From a checkpoint of a small self-supervised image encoder.
Model: 11.2M parameters, 48-pixel images, arch vit, norm layernorm, activation gelu, num experts 16, patch size [4, 4], width 192.
Training: soap at rate 0.0021, 5800 steps, batches of 128.
Rows from block 6, named by matrix and row number. Rows with one number belong to one attention dimension. Each number is 128 + 32 x the weight over its row's rms, rounded and kept within 0 to 255. All counts start at 0. Numbers have three digits each. After the name is the row's rms in percent of the matrix's.
# q: attention query (model.blocks.6.attn.q.weight, 192x192), inputs 0-95
# k: attention key (model.blocks.6.attn.k.weight, 192x192), inputs 0-95
q.105 093:085207114124089115165101114133114174090156088182137142087097119122168190133124182100175099093118168101134145095108168123145141094152114102105101133129186091098148141151119174162131133166135158173124146107140066117149077143113131114129146153205098129157136103151065089132145092181114106154
k.105 097:054116107151048116149147077103112129117084131125100092169186138075172140130179098140094098185085123107063133146055109075134175126113084114054133128057168140142132093174123137128088124146102085077094066130142153142130145155139170127147141116158103164070118131060123112111096115159147117101
q.106 091:136125154156130078122154142159097128141139086119127180127167163143124124143152141113101016130180138120093178168122177122083086111181134138111145100120105098096041150130091145125110135151130133141110125161129114142091066185100080096142151105103078059148127189133178176158155110128147148142
k.106 098:163103094109182103083154135073074129134161117119172171126135079090119172135097134162106182186116136143114121106175096194134132138039113121133084097157175171171095179173135154122123099173174171137109139151147095133151132089117117130128107171152133137232150103137111182140157148107141151145
q.107 091:128149067148104094063138176079143068183159107123122148171117184133097135180151159093120128069105114122122117157144159148137086117072101116040121116092119176116063142124090114157152171106104124166141118060114125076160142122156176167110153148126120103172116119141122105132158106059106078142
k.107 091:064176161088118114132127109100147148045146093112103156109185136070179152101088141129070097155060174096117099117111122167180152103121108138066146177130102118108136122075179089121164116135088176140133127119113056136096149144127084118089110138120154142164104081140121173184098156096079106092
q.108 092:154057127098132136157152105133088144119129188106099131157148142153112089186161156109104168081111113130125189171149103091138146121133128120122143085090178109128125101168200119091146140169100178127137069123140178133113091094139103130185149142118115073104144192112204100109134147130159141144
k.108 106:110146098156189145111106175170141080139117093154082159078117169158106109123155104123194203148187080157170105146174135094193169131127138134156080150075133156130149092086134145120114175114108069144141094116044141093064145162136145122139156102104087080129116140168173133111123065108112148161
q.109 092:089065116082145110124106120085144095053118149098190146178076093115170110111158150131147134109151114118120124102128107070097127172169105128122092108099142083134176106169094127161139082141120060177070142164161118176111144097099138115141099152144076196112141097169117152139131120124094121144
k.109 097:148153129162134135081121119164141116082119185176118145150118122130156150127088107094238110119155100145104172156102130104173155133176108144121097159101166066104151126146134122085173142151153068152175083123101133123115115103132144142109131163155121126110180140119120125133080049134131138141
q.110 090:075184153097121109092141075079145115151142117104071092107118111118096139134075135052080102133100085127133107077160112123200136120175099200135113143152137078152144122125136114201117158123113109063118123182146128130072096054179062153093113094150125149088152171129137119170151152151111093180
k.110 097:123124121153138187181138154135125121092085141132121139143130118086184041152147124097116083110111169110127129136075144122118113102110188160117151130083058079122101139170099179127128106130150133100111126118103107117078111134145103086137135056025134123134105119115066107116191102131186189111
q.111 094:101155138137130122124134130164144114110144102177149175153152157115120084196128194150111124099102108133134118154094130149126133092118155129138109155123123122086159138072136192116165150111158111164100102096123111086117169141150132138132135127117131086118128154123153111117181147184111220181
k.111 095:143150113110158178123152117088168066109107101146160127108160117128131079169068158120093118136142169122058107098068125102184081097158150111112122094089169111158144125132167109139115161123107163194150076136113153095095182151187147065121127164098174182124123133105158190157037153076170093104
q.112 092:048158099113083158139122125118134172160121096145124193110150151099134129154148161124149131124090155124064121159143117139102136165100157135138129108123121075175112123107114132156140117048201179139110121033149201137136129153118140134166112103114075137087149146084153096131150121115147092114
k.112 105:148115138138146125152137181102117090130130106194113135143223103122137202175123095139149158162128152135149142101111141153170079090101092145097104128168110157122121102162120119164151099125132111180111119100105165148075155101065117090129100125123188162124111101114161123130127159148093147152
q.113 100:065158232132129068114078133169107060096128087134133121134124115100182112085188138130169102153146132137122106150132135162103154082082142160123150130113125147123078132142140107132081139122080123043130119134067141152133097190110146108094132109111063116118113200171121164154101103133117116155
k.113 102:192139161137094200103206144119079170091101157092092101109148103084114090128147111167087145175133147095155106079143119103106124091079152110166123127153112151136161106134125128106149117142112135172109117092143108086137175086130115073194088133114148158079157073116119107122140150092131104127
q.114 091:149119154034101177153160111139212119138134117089135137129104139171101214092132097111166114117126141130089117128107111070116135173166096113081157112141127147144156099118138132128156113158151139102143072117142119128114139165168146158121164143152102131191195142111165120131153134145106158119
k.114 099:108027135165086146130104165165076118138122145135165145130065119093176126069112174133157088201111108125131165139201121065113076139131096141136130146106174122069111112170093084122110122152058129103124119138125130176106102123113137149168109099108101154121154123091121110108068110183134132138
q.115 103:144098182144081147114107075143148147199125125160126164116163162093113160157116102123165117180105150115134158126159141153107099111175103179106034163136149118069136145130100123124159165155163132128152104210076140140145123098158191141156080074117135116100108117125187162151094168155182107062
k.115 097:089159128125151113088113148123171172103121101124149170116137086149177098134091150152145117152145147124161116143084143118090148218186128146145166139153137171089180158103153154088165166139130085160089100142094115107142113104163155117160089138098102076121159152095120095151148150115132150070
q.116 102:127109158141145065106137089112188120085124180139125094131133133161116154110145144155092090112113139152107156119195128143085105178091117111122183164094157095106084184178125171106192101162149173114108155118113138151183183150075162105091168081104133112074104097150119119133138130131074126107
k.116 105:129213144128211148065188125173133128131157117129104172132168155115113142122122118054122107122126113159122080129133180168133112142161115164126129106096127185090112134142105100135131180090133161149135117112122197170111118113126138141131149185147137125144164141120126176178132149097144150119
q.117 098:099150137138165092131159095126184091099108094161110129100153114174146113162151068126104128143102145087150179104100096124157140166125149124150141165126110182118183091120107071124079135107139033130116103112096116094083080165119165197204180147125142211126117136199117117148115162121110085133
k.117 093:109203156142162094118129181132158122114147131132113087181190134173100104144113144116132072102126105122096203164182143137097144152102167160103163167119108108144125132079192127066088120136100108098162120168143126091191170104162118095166121120138103084093143088154045079130062150131109105132
q.118 099:124102068160148169146156135116141137095133136068112106190182109172114080122149153080112133109089095067117136155165101093099112157139106116134156160175096113133103107139083126144164081160101145116116193153148154173095120114111129145193100117120150130110138101124135119129090136123122077138
k.118 097:161179138122143167160111170109138167126113148118117176101156157122102139070110115121185208143157162120169154095088163095087143119139119101108153171126103123137103129118128130114109089094154090183096140152123136136164126144110084156105155122168114102118126145134096139125062115056092113102
q.119 103:074054112098091162150129114091138124157075115145125101127036124180179117112143141092146110068161181103193086127116093109138157138155157159218107130076099089121102098193091110117125149086103141167108135145163140113080143120153107113134110146096131135152166103157140130105098149165198132138
k.119 106:152093151198128103110118079112136098135078091192144144151083112179132123113096131168111167114103160102107182128102113157112145126133110064072114143159159055129124109170164148077126120145155169153105164095103154105111127155127084098110106142123180180101107101156142162113140087187131136122
q.120 097:078108138146090142128112120125141105187092114094097146069135130158080169179172057162113103146095123190091172102182158166157123116170095143014131146166123127121113077134141207106117028091131170159134111149094063168100122160096105152037125205087115143137168134128156085115140133127114170110
k.120 105:161141148130130095133148116192114155131114134104190134073093078164157144088080166095132087137105151126126170098112112123111101112111132150104068102121052146134124155133145053155163058073154118088115182136167113139139182070121110109196090100134139138132153139084114103104150155134105173141
q.121 104:126100125099082125140140114117132139118138105216135063119123141144158110101108179157126136099082160089166133137138107121108102089111024089098183130153148112121115127112047154143133149127153152089111129136136091115112108110174145093147139163172122111110076088121104069130128143138060121107
k.121 099:120125091205129174172163093127126114121185140070114118054147096153183102129168124078148136122106051178091138067148167091205114125124088131103195137101133172107140147144139119128127120135094112140136121158096135095159126149176092102084114140119126136095141181117137107091087094108127163158
q.122 095:089154074080158131143092118100045147131135163142126122127134119113211141131147120132138176181098157125159095176100118137157142191069148109127101135156117137125108142092041143152086113137135033092119146128121133103166152137069178178108149122104147114117122158166158173134176195164148097125
k.122 101:130108151169117121133135124142155102157227191074142117169139154106060107131148080158125096146185135084109106108116124148164103138124079090091151110078139139123095106123096134112185162110116105095166140159086108133088154101112091174111117165103120085170106106157101181099171109113089094094
q.123 089:124160117193184074071148160159077117127090163070139096141185185141161182126082105128108103141120069152138092188144159161136123062091152120135154116118137130132202133080150086153137104075174114101099140116115095116137148165127119133150085136100145174131158120145121147054113180140129150142
k.123 095:168057120120125071122112156108151127171203143136137163120077151118083116175161164128090114131184063131176117153077102161066219115119106114087099139205178060102077101119155118136153105152120187084076127123078151150087123152115142117086089129100162110143126101143142092168149107168114102116
q.124 096:119137102128157127119167100109144194143154115143115122138031118068124192138042146133143116131181176138083176154104178081146200149143109158148191118148149124151095112105166137152135120062144115115161148166103146168112173148180099126156155139125090175093122166130089137115106167102119123193
k.124 098:127054129115200139157118122054120121183159123171154123111159134144099135137158097162106097148136097120069139169125109073123166144145135174166146114141119111115137067135133088174120138146120152125099148111136130189105093154112124128208152084102148117153166072165131120158175171176084148111
q.125 097:147125163140113145127154124116067138077134105118093106127110077167125155185102171123075123101151167148051149075111146196150144130102160133117138088093183176111138184125159082166116067141139093123088122088116156225098116097127103108144113152153138096148137105103112186128159121131117120129
k.125 105:094129121111112149119153130182048111095112118099151153172164112099109112117112148144109096156171116163177140139152153099140182092147142158181139131116199118087124114132103055114113159113114137127098144180179116147069127112164124126068187174112113150168127136146088101052113131143137127127
q.126 103:167154153158107113100150210157099152073154159143119128151143118104136143116192105099199144072122151151149096125133110121115145129104102143133157102092116147165130102105133140075074162148144152129141195157155151128101107157130108149066059114163073111137143119134111154153177183111144126170
k.126 104:095088140113142172171137133132189135189141115170148056128154161089078217184160083105146076173161108144157088104126180135164136119134187134166070126148164118088180137130100093121167099069066110128078166148150102095128112055109113156135121099107168128062138136175139183107114126092122088116
q.127 095:179096136073138121189118173036124123149110143182113115130195146147088128166093172060112114149098114132134141145107146140110136135112068138181064153146112163099109128115098096082188161134121099167172092071065147080141137106107076072091138113124093132113174133151154117143142184091191087152
k.127 098:071099174189138072175188115139184092129094173167112122060084097130144108133106162138130098114085139093102114151080131124092087113114199138105099112154193149152113065120074138142135077174073117136119168161130107091127148144189095158120119115045145160122143130043161136152098154121118058094
q.128 101:114060066089162114100155120107188099133088138110174134098171151163104182163071117120103136194134128144103147090070159118051115110083114137145125091132082096075148159175119173149153128199147120103105088075131095182101123162113174104118101175173207056157158114120085093129080172083143165113
k.128 100:168139109126094117082158183118174110164110185130126142124115180134195169088101177164115131074092183183162111076158156152146115103117147090159119084155174105200144129097151111146110134115106077072077079189145116089147140117130128125115122157194127116109115102130075106129171114109138101097
q.129 099:155198105119094150174132172100128136155079148118123113160136163098101129115114151102163127148100131126099098174157120169158111069155114143140116117164109135106169182124106130060139150087187170116100119105164084151116159101132106148097108116090141179096125082203107157055107087167121109160
k.129 100:098114108148155168082087169114141144069179166132165099101156175140198075149158135083161148148157148131105165107110105057118138134168153131143157109072164146085105132119128121147148153175113092104156093171116154087121136111198107142091146121083105139100088107111149144052115140159207131102
q.130 090:129154165120132176110131147114110111164126198160083106136120107119131156142073071089091112152113128130148191135170102112131108120156074094143092196087184095120166080108132085111161097126127119137159123079132121159094107169135153134079086102172135074107109101159091110148109072217143121168
k.130 095:129098127161111176088122099154121145127094131157090106136133170072134119106133140108144119108070160138120153106117174149161097164155128146122090106137114083178151156105111153171088114103124159096157094161149078170090131135141066115091094164062214164095116145060128109102142144104086128142
q.131 097:093074166119135108122107148110165165137117174124143140121149091180154161159124129161089093126092123122052122129141106111155199185170192132180150079087088104117124149092173122084133118171068133131155185135131092174156086093142141134069163075104094090105121143114059128124150070134126112173
k.131 102:136131098132131077173127097091164148127105150158087149143121115096187112135171105109100157115073155167136128197141078076112111119166091152115108132111141110108162133093132107118136054085194113126063144126185167190114126127061165120123128156178104143115141072119124102127159100109109158074
q.132 101:136110104128138108067098083109135151139124130064042097117099193128099115144139125113104127175131145151116124153073165122146197096178116088129146148107099054100131058163124067157111121141157123156175166134142174072098162178119057174110068146103115120107109139112098115109151128149125125096
k.132 103:031156152145126116168133159130148112121168139130155165070119132071105155112119129128116085093133132075121125138084140161164098103129108111089169131125097104135144099108141132135122147193145127119159146130083129105069145112119151174142194133156169133208076123071174167140068097108170157172
q.133 109:184130184178103104135119110101120100140125114169095108096139094115139167129157151110119127126083160196147080141171057132216164140153135170120136159153133111118177119187080123120102130101106117168152159178114160091171144163144074137178178141165145111151121139186151130159093144140096153107
k.133 103:160085128138090092144116078148146143123145158136088151114081139146090105098166127106103150175119129106102150108090151120125123155147142164127091113123092154104110063106136126144109185110139102119091088140116133124090116143113092162062142096079151124193143171158174118147159101140117169068
q.134 101:175146149087139145061098110160132155102136087111110160124076152172151123112171064066117103149065105168155115148178133143179128161106104120092167159136143080162097137078194127180166095141114156211121080147139118157156141141183166112154185058107119122119138127133140106097117083061136089116
k.134 102:106135152077130139149085090137134141100106069129124151109170159133051150111117087113114144164137147134154136157116150173161112112145156126129148113158109177138117066111161140185135170093180115149140135092101120128207180069128062130107141117142116098175168150151163087140167111193109196122
q.135 097:148143176118125093096108053100115143105114167187132178075120114124073140103109179124148151099133099122163174086088164149151112134079148151081190112143150226212112113116154117148111139092105156104158145144152113158182136194147099123133148189154137173131105095037144167156160145122118091148
k.135 099:100153118126081180132082111151121115136143097120077083067121155146112143082097139192147085138128165154134098079142116172139117126120178162161097122144103118145101131141133111149122186118127123128171067129087089121175062143088158151053068085096068095126163138129128092128170139153086078136
q.136 107:115164151174165099065061090166104078071177087088079141119141092161170113214185129061108133150142123108165098175135062140106189175130126071128156136137184146139136165132165100123111155112184131162147189129061126129136120094133129126112145084176162068170152169143108142078100148177138071146
k.136 100:083131127132144088135176115081160166134130116190133115106108166122120088151112143156094055169098097127140118222111128124119155130159075111132079098192125163076151123146115075130163133169128137114148136162094108203176142142170164146172168114121161129175129117062130151139122103168199092067
q.137 104:109158142144140077132149105155080114181140187198097156132137095115089162151105103162149092081125102145104112077106173134059122058062167202168127078106053147144119154184084161117130103163121193133093168188123181112085144155105080163128096158158103117143083144105164112149084146090117193120
k.137 105:181131132140111134115131111169141067134215116186175091141084128121105183164106091101086144152161124108119111096120092096104091118152153101189138128121100141077131110103070071142110150134113121113144128130086131152122130136143094155116145102191131173095130067168056130142102145160137132090
q.138 102:165192134141123159162141119157075106161088140120116117141120109098110099199114186110095100155146146100125084114124136124083177078082156160172170138141101090114123104137120130222113141125117135120116184116120160130085078155159188138123099164100170124100127123179166151115111150184211092167
k.138 110:173150182130128109145076112152114141097110173118178108167098130124112109117062101122104104165151164117114164085172128163095100093151110161173139126174117165196127124097086125131150071227164116120100151093106119114141162127141145147196130121085138161092089100073164158107144184165160101110
q.139 093:128164144147146144131166131184137129102101111088074153113150171124154130112100151088227141113165112116061106125157128134059067143117114116170162125152139139130142150125140090197100049110130081114121159170105121130151087138117129167177144079110062140130120117134178121171144144085178138147
k.139 094:118073153094109121129104104137148094150122088148140192126186103109188139096127143082150153125123194080100121125141152141129108088130160160111077114123105100100148070121060151069139121135186132124049117111186097147142128111074169111164154168165197125067165109136114171088140149113144141092
q.140 100:120154122154178120117119088061160193130121150076148156108186086106111139124080091085139125077156046118180108142117144083105126127108197156111137103071185119083126125107123130099118140165074120153171135162140111129082101129144126207107114139117140108133141114048142110127120084186095140129
k.140 090:100166171142077160169186126149140150166169060110130126130137166076149105132113116103142128062163056162163087131154125111120157170132150079133113133052103035108125201196126100110159138130077147152097087106093134120148130147117127142107156139137059149152083104153041119120125106105122111170
q.141 087:119122132152117100119113177168120161175088148102129110141148132182079222087184156115102106123108149128149148135090118116078073154148151130098160144038108089146098120135132088178143118169177098153145080174152122084144199094137178147137114156126131131162113133121129148159120193195128142092
k.141 087:108183115132114092090188089153113153128163091162142137087107155138175124190075097164138142087088056177119142160188116134140114105122137151139161151152130101137128154127127173128160165151107113121195118102106120100111111144095120081154156120183158143154065099159119123088157097130189099139
q.142 100:091098146110127105117139129145114103098176133116144172088212175155056156067070104133124164154147150067108192105096171159104107107061098120128170104133146127116144151137096119089169097105133132177147185130151091107107056147122098138152132086115119150139183066116116124146115131160118094094
k.142 092:118197137215091147103101146145101112149120140114140133100151144092138176175144096103215112150079129108172125071142090140125072125169097105177114115111165130133153145139093114129122147127096113111105124059132065140088117115084164119152093136118167089153095071127116144123141149145093172107
q.143 105:146166118178091164145154166084176106203070138074132151147189132178126111158189109102133117114169090140104156080120099121094143107120106117151143163125135102110176165068101120206140165100133125058074131104132098121145177142160157144113147093077143100108113112149123103130122111101071233124
k.143 101:149142119111067096106151084126192166132130109124128111146183110145101110094120146149191112134158073139140120162123107141134107121165175063130132147105143092167115103118132132154112148107088065095160161098147122110092147129161142143174142117108165178139107118148148106173088075170125107105
q.144 091:156109158135072171118113142184165063090108071144069153114081067159181083103126180132146115185115108144182170149158073130136112118134118112137133150175131131105120151161083150090098128157197168174077123133135149101164134146109149125106142135150146185159139102134120144061109150083160102168
k.144 098:069119115072110172112148155151124152072140172066095068159187153167080174068081099126121103156095106126153163161097161113151089087072113155132162131148162114097150062080146160120100128150162124127154180075152117109137160160170120118119173113104180061149198173128190091141105157104120123161
q.145 102:137099081143114063132152150094154120090165120160099078144119139120117145100204141138112116103128137117081233146109096120122030173149116116153108177137085174110117129128094076104143131120128163144065058147154138115146056082108175110189150097090167140137147120136165168111151094087112145144
k.145 102:150117117154146166147128109127115114146158096138109100150112138147166166209161143146089118142121187075141121150110126113103174168137154088094172141141182104104092107131098132117127094131067095146102114197132117075155086202132108142127061112149139071134057128151108130151134143073088120080
q.146 095:133088126153124094162136131152125100130179139235148112096062031173159122174199168157114174114143162166090165062133090176099166082094146169101103159146077134084151161132151139124201114053122099129163157096162108134132142201106094127118136124100141107144067099139160126149109121059110126135
k.146 095:189146065074106093121166138142070066132138105147152125157139145114103097149068115161128115182084089095117121146120144123147147156166138219196091142120150097188142146114204103118147172093114138108089119067164137117133135132117153113093111139135103170154110087150149123090126119128118075117
q.147 094:170128101139118134149063178132121139098162163095130053104092110106133117092075123079103085101145156061123110141124102154146112169129136180080086100090137103064157100131139132134138169124122137106112124107174121154083150118097142197085069125128125131165168110182110127103173177098165150185
k.147 087:101159114126118173137149123128141156120108116107151173164116170105129146091103155140099124144144102156163118110132125118132132143139156130177095125057107090104151191190179182133053151110082134122105098111153148078131191127020061088133156170118141092142127123094148120105152132189125145126
q.148 091:167065118105115089120121112140073078153118110080068169084124128092147125163169106104103112105138099157159165128120136123092136104162131104173149068102110220117201125185101146097170073113107133102152151131102170107099107108109165089144130168149076140114111101123104127092194127099101130100
k.148 089:110155157144104047144138118151075123140151091098070126120101152125114221113150154143153172116117176103196123154111152066142104075140108058137074193102165116142129094147126142086115110170127116180103118147099121114171164116129104167080089130136147111101109084157127112189120094118178131108
q.149 099:100151111133121151113097088124140135146177068122163132100151135097149114056149128166132139128075168122133098160184095110131100129156129101148081126120120137147153087130199114134128144142083131108106165103067117131174130064084126069147158054078116090109066119090125113167161152136082132125
k.149 096:091091134160144146095152096139163133146154136086094122140110183136129130095119138157082159154201138133103126166076166078151120164170100043131116125114154121141134109151178149167078119084156112134143117158133112070095105156177115107109076115120101189163150105126133142091128125103135129100
q.150 096:187155127107133164092139157102155141095125187133114119130104103091130175053068118137122166118046120130061171097095162157156068082153146102110143108160051130109072109150160112077131159130166119169136140108116142146126151076130161094079158155178121177075114160143134048141132109111125100133
k.150 097:115084137145078167125085132119160075137146140182140102023085167127148139141167109180153128146122157115139068138103154040139126155157139117122092095132168195097096160130102109106120110148117120083056110128149137106135172153173111102145135121123119161103110170168090125176140135102110148179
q.151 102:089108128155120126160137112147083171137130131140094108140133118100189150172150109137216129153136121134108110138128066129142173126131135165115131115121146015141141089105166195155154129156153184086100168195119153128096116146124099132138092176101177165129111161143173124189131122133173107145
k.151 106:138139060080139176147159099137090182169093135079134095109080132122104173132129163148109139121176120107089071093161150150073089155128108102133125127108080139084153125065133146100159141139199100144145113111113136160102166126093145116136151101082132185140130080107118164082100132111164088096
q.152 104:134117051109159095144143145095137134078080100077166153108132128191123158125093098100105149175130123150099131131104185141140202163144137113146095141164132112147151105143163146082089110153156145146159138096108110092129129162188165090094137087152142096103145097159154192101112149196109170155
k.152 107:113147123130107075129125167157124112155091124119141083129161109097122112146121172175091154164104144141095143067180097144105116036123052119082141097117104107165142136109114145155134128134144131117125116145160114111208115152114160109135163090099150171143138154111134086186081112127150101138
q.153 095:122105170113160115124113093131148125165117093114091091143103134155157163146106135092143100128129137122211069060167103154149103111137118135105055092099115181134138160135115126160124135113139156113180139130120146131127102152092160142160140150221065127116136141146102200121164142137131093174
k.153 098:175104163109165139142095133148096180099186169108165129150055149083135174140155150074065146144140123142142156129107094148098105082102145121135111136138125122101111137155161110103116115141119112071155134174155101079196127080091126138126132117076064083116071079069093151179164184103110115179
q.154 102:074103174157116155132144099186164147127163119159157106132170126123092113090110080179100183171133123082161095172045186138107066142129119118135148148106106143169139152069146089134084117080029121179108149152125133139152109074154062157132098132129108126153130153104102111115081105099180064162
k.154 102:118176122139183174125132117094112025117128087114098134118123125180153147131192141146163124129160082139104118081102132155150151123117130193142139168078064172145102130175183105112123107130153140112096154140116075066139124158089100113117184133129117055141072116129110122084127138086100102138
q.155 098:131091082131146143113151133131173153163139099135116136086166088120189113148124090142175155188181111138085151138135115125170091137169169159140106088142115100123146192044183170176102124085122176129079178128080027126154126094208149136078116132208115166158126136144146123194116103071102173153
k.155 099:157091109062136105159126098135148151128112105098200128080097092108153081120121160148144161156115112132112190094100169096126108118106117110115121096115182173090075121114154165132123102118154106142200149161131112179112174090125175093179113089156130115072142142096105147177155087120150149156
q.156 095:211081144108059187155142155126100149104166098197188134163102157136144132148091134104105129100081080129149108122110213122119109136108111096067108184098107135135177139092151114100128133106109122107188133115218142171144173099136123145167075134073181171093160172154152141160101144127111106106
k.156 090:089124127107142106172042094157128101089079166137139130181104161132157090108117115156183203126115094153107084123117134155185111163104125161136137077175145168122119174131147142142106078152193109096133108131147159099141159103120166144100141127072150158163095111157187117170147164138140147130
q.157 093:098164226103135156211128192143088111085149119137108108129142153123119045070101115166157131147157125139131129172140150098165119084146149159132098117113083127166097187111131113116049116107157060162085096147120093162156121139150142152149172115165156113169123086186092099128185113132136167183
k.157 105:077170136149130120089079083161141105130167171075104128125159123151118065129149144085095060131127113120157092089172128062092133118130113125172145165066108146115139090099087115154098171099091092103130097138155143088170076161104099134167121122117110160082109158111107132102142081066135129102
q.158 101:165078133118121127141096069137131172151088122143100115099116086125152093166078173126098129152109148115107115165182113120162196127153092140140137122118168068140151141058135141149158192141072143132174086151104182139108104097089140132071127133135061116151131131114133141108168132116117109096
k.158 101:133079100053191142200128141094057198168073181159163141057137107177111089085149149088119094142116106129123140148070178110137044110085084096131151126117112111097155131191131147164133107108179104124136085094164133155107116099127108161080148196138119137147149188158119171092171101149152138169
q.159 087:151170158081161040144170136118183153084108146090114172151089109111151102138099178158091093106139126096196135123107103172127120068163084150133156085072187140123116100134116121082123110074104143178060117092145121112093178168140173169121118172075143108129195158158138103101094127158080040117
k.159 101:070178123136124146107135158113090072108156120108161122105121167136156113196162074166090073104129148147150104161180160116172111078164159077143140093080071164136149079150144079134137197108117144158091123150112144130133155200140105183142160085092107093156114145117134147119048080122165156165
q.160 093:129094116148115123088078085124102170095143144089129178135113184189120097137126168062153151071154140086122111149101112122119118101086200131157150174137134109070165108133087146101110143121155151109147115099106190101143123125172109161103186175067133084174159200112102112078087167142101113204
k.160 095:100132188209125118194141066171096142132084153108104132124108122145148102145155139141140099121078133145105085153161126167121127178127110162123108134161182175166143063153109123074127067154113129146097117088109103112093088141068209198106135119153146133110150091138135103097136125110180121108
q.161 104:122112155144057114152164162122150096123191157179104114114124124090154070125183092136117135171127189084196143166169135145156135110102118120107149109179152111146110109146173078133184148098143135080146122128083141072125146202127067107110137141140099106107091068124127121106078123141143135100
k.161 105:211104100153129106171085125119118091154182136145147126099107101115139194076161119136142098133132108170110192111159044084074105115147075106104114113133090132098086176115134129123108130160081098155096158089131073149174096072134109160091133079118109152143137100064126121158151171099104099108
q.162 099:135186099155092082126119152098180102158161094104111118152034093121156133100090130142133134107135231154168194121166077163088194099180148115097109130148133142175137109090124134121126141115091124111117106174167140139113077177123136149155092095131136197152140168145111128201095143136166171092
k.162 104:134083084115083113117155108103124176124109086092092101133113137140171115134148132174128111116092141112175130140130069167080160111158124122104093118091195152136111112181146138187116137107103154146148137146166095201218131185131126131067143129083135123119170120135144171160136122155096151141
q.163 095:110122158181177169162114125133126206109106084124125117210118132154169183118050086177117113116110101156150118168113101134137089124108099109173145090129108092138186105098130102162107167103123084109124108138140136060163167160091147113091048138131116143078148157150152133172136089150164125162
k.163 104:130089123078149150185090157112145131104084143104154087161108079089111136102119147162112135132086131099059167136157066099146098073100161148124130116156123137129151098107129137101163064112129095076109085103100137164173107101126130129102088127111149158122152074131184091119151143128151114120
q.164 100:084146124077099090145106143155159125166177084132123174088088163154122088101106067150141106173123107131168115181131116090113104101152091189071158107181186150070161144144139159158094130155055112163112141195137139129121156099101105139096122121098086121155102151122124094119114124173161120143
k.164 103:138103161136141134134110135108155116161100120164162086149096067091114103110173180105129138151104146077168157115085057152121141143175127141134122162107079164092093117126185103130216148199162127139132091179035116170102122167171128096120131160136133126108143098055084143138135130076108148071
q.165 098:129084104140087100145198118157187219124123152071155170128143111091136096120095094084143082170107156187082163131153113164106165133169111101140132151148088129105111131115112118101088125169093160196135158093116083097149080105116119124065187181179101132042166087107139096092180096106143151099
k.165 104:136128171175159086173079106058074079166113134110091102150136136141120146104149111106109167061160102121142127086117130147069111076125089122134123113154154131129173178178145129112123044119116140080133111111175117167113104136117084128153114169148096103171174124086150119107121117148156142114
q.166 096:114166103125139099094058124125155112069158110149082162181123208105147148115048119149079101111111100137104148133163121133107117108134159144171131165116135102129217167182148120159127138085156138074136187151091093122085112140154121121118184110149111122079184163152197135119104185135112129165
k.166 097:111128153099109151145121151081127086165103066157093115116123110102134165151134115117124090128163101123126127089115131139150103123159088167107138031098129094184170114147066112082169109129144126116138116104121136100126045104130116066147096178073082092155125137051106127161144165152050093059
q.167 098:124139136112158138140089143168055167143042132110200138162114108137141165113149118115158063140094092123108125063088127116141160117094152129113141106142118093142138130074070082142131109097117106129140091159143192147044152104170111138159099146081134120155124078153103170148078094116121190119
k.167 097:173117141159126176184165136084119078132081125190165078139078151120152077171136110104099162200078095076129094157115148185129193096107157145101097134146132089101102080170088155136127063057213055098152141144158112096161133141087126102102116176142123071141134175147096092121086134108166067165
q.168 101:141064098155137052130131149142156077169102062140118178120077116134103096120087107115100103106094096081113119113093153127140082124094149091113157139164144235108095146191150124135122117157118169119142086153185176206135086096109077144125120122184153107137132116109130117118163160112146109158
k.168 101:131163097100133129071183100148159108106113096157118186169139109173078168136117112108146174083143136113115123139078134142176130124090135115130082160132107142146074121157161192134068085141135149196135169113092122125087107141112129151084086152176131129144049085138149120174097109079128109107
q.169 093:123167128125129114124163188087122140106142121116071098146133172140166059143145099119105103131095134124090140123106157126071132103115138077187145139132150157110065082101100141144151138136103116173144145106180135082134163153058101126135109076107103110100094151153093216182127097117139081067
k.169 091:079160078113184083129137200191128116100139178088155122119175085103170112079169115130086168136154133120106133217115081166120145121205117087115128172110128120121143227136122162117088099131118061174133060140115110114109138108124136153126126102109120129138142154128099049090134109111146102133
q.170 095:149165150122144116108133143150088089131136134072137141136120141123206164190103145142142134150083089128135141094170112103101102146145179110147136136132172121172165102126106159111145170080137094157150127094069103165151121076119136139202141141116133093167118067130174186069099151151097182075
k.170 090:153110091113132097087149105079143123152156095092124147083195114055083126148105127114080089175099149139159125114096203118145160139130164098174091146117130153121133169092108183184150095082070112091167185128127138098118136166136176144140177116086161095154146068092131115112104167118104105105
q.171 101:111164200115130157107132148077047155186117077157108136114173158070092128140121111144196121076148126165140099144170126206162158133177117132111159118162148112094173113119101184113109134159178086151118112101206141080127175175123140119131157094114177107085159192089090110082114162175121165131
k.171 095:114103148088107137153132086180109177142127175155103171127116151077141143092168186150132114118084156120106070100114022143115143166060086106147148102104130127124139139151081146110169126129141129143070122124137157122142134135143180154171155155104175131108185155103146120120146105095080143137
q.172 095:060150172159087118129106154122096078105117129061075107094139132117103151106152150092141179102163162088141111152099167164092135129119121125080114179120130159102073167087097125113138140165083140136119130111089112116069199117123126176122146108120122135115135149182153171083159091143134132124
k.172 095:052181144110086122139135119138142089113180135187117104123135115109145153182142093125072117139216118084161192127145063129165134163107057190125127117149125129101117125100045155075161206154179108140158130158189105098083157054156101164132156105112137121107087149112133109143140096126074111092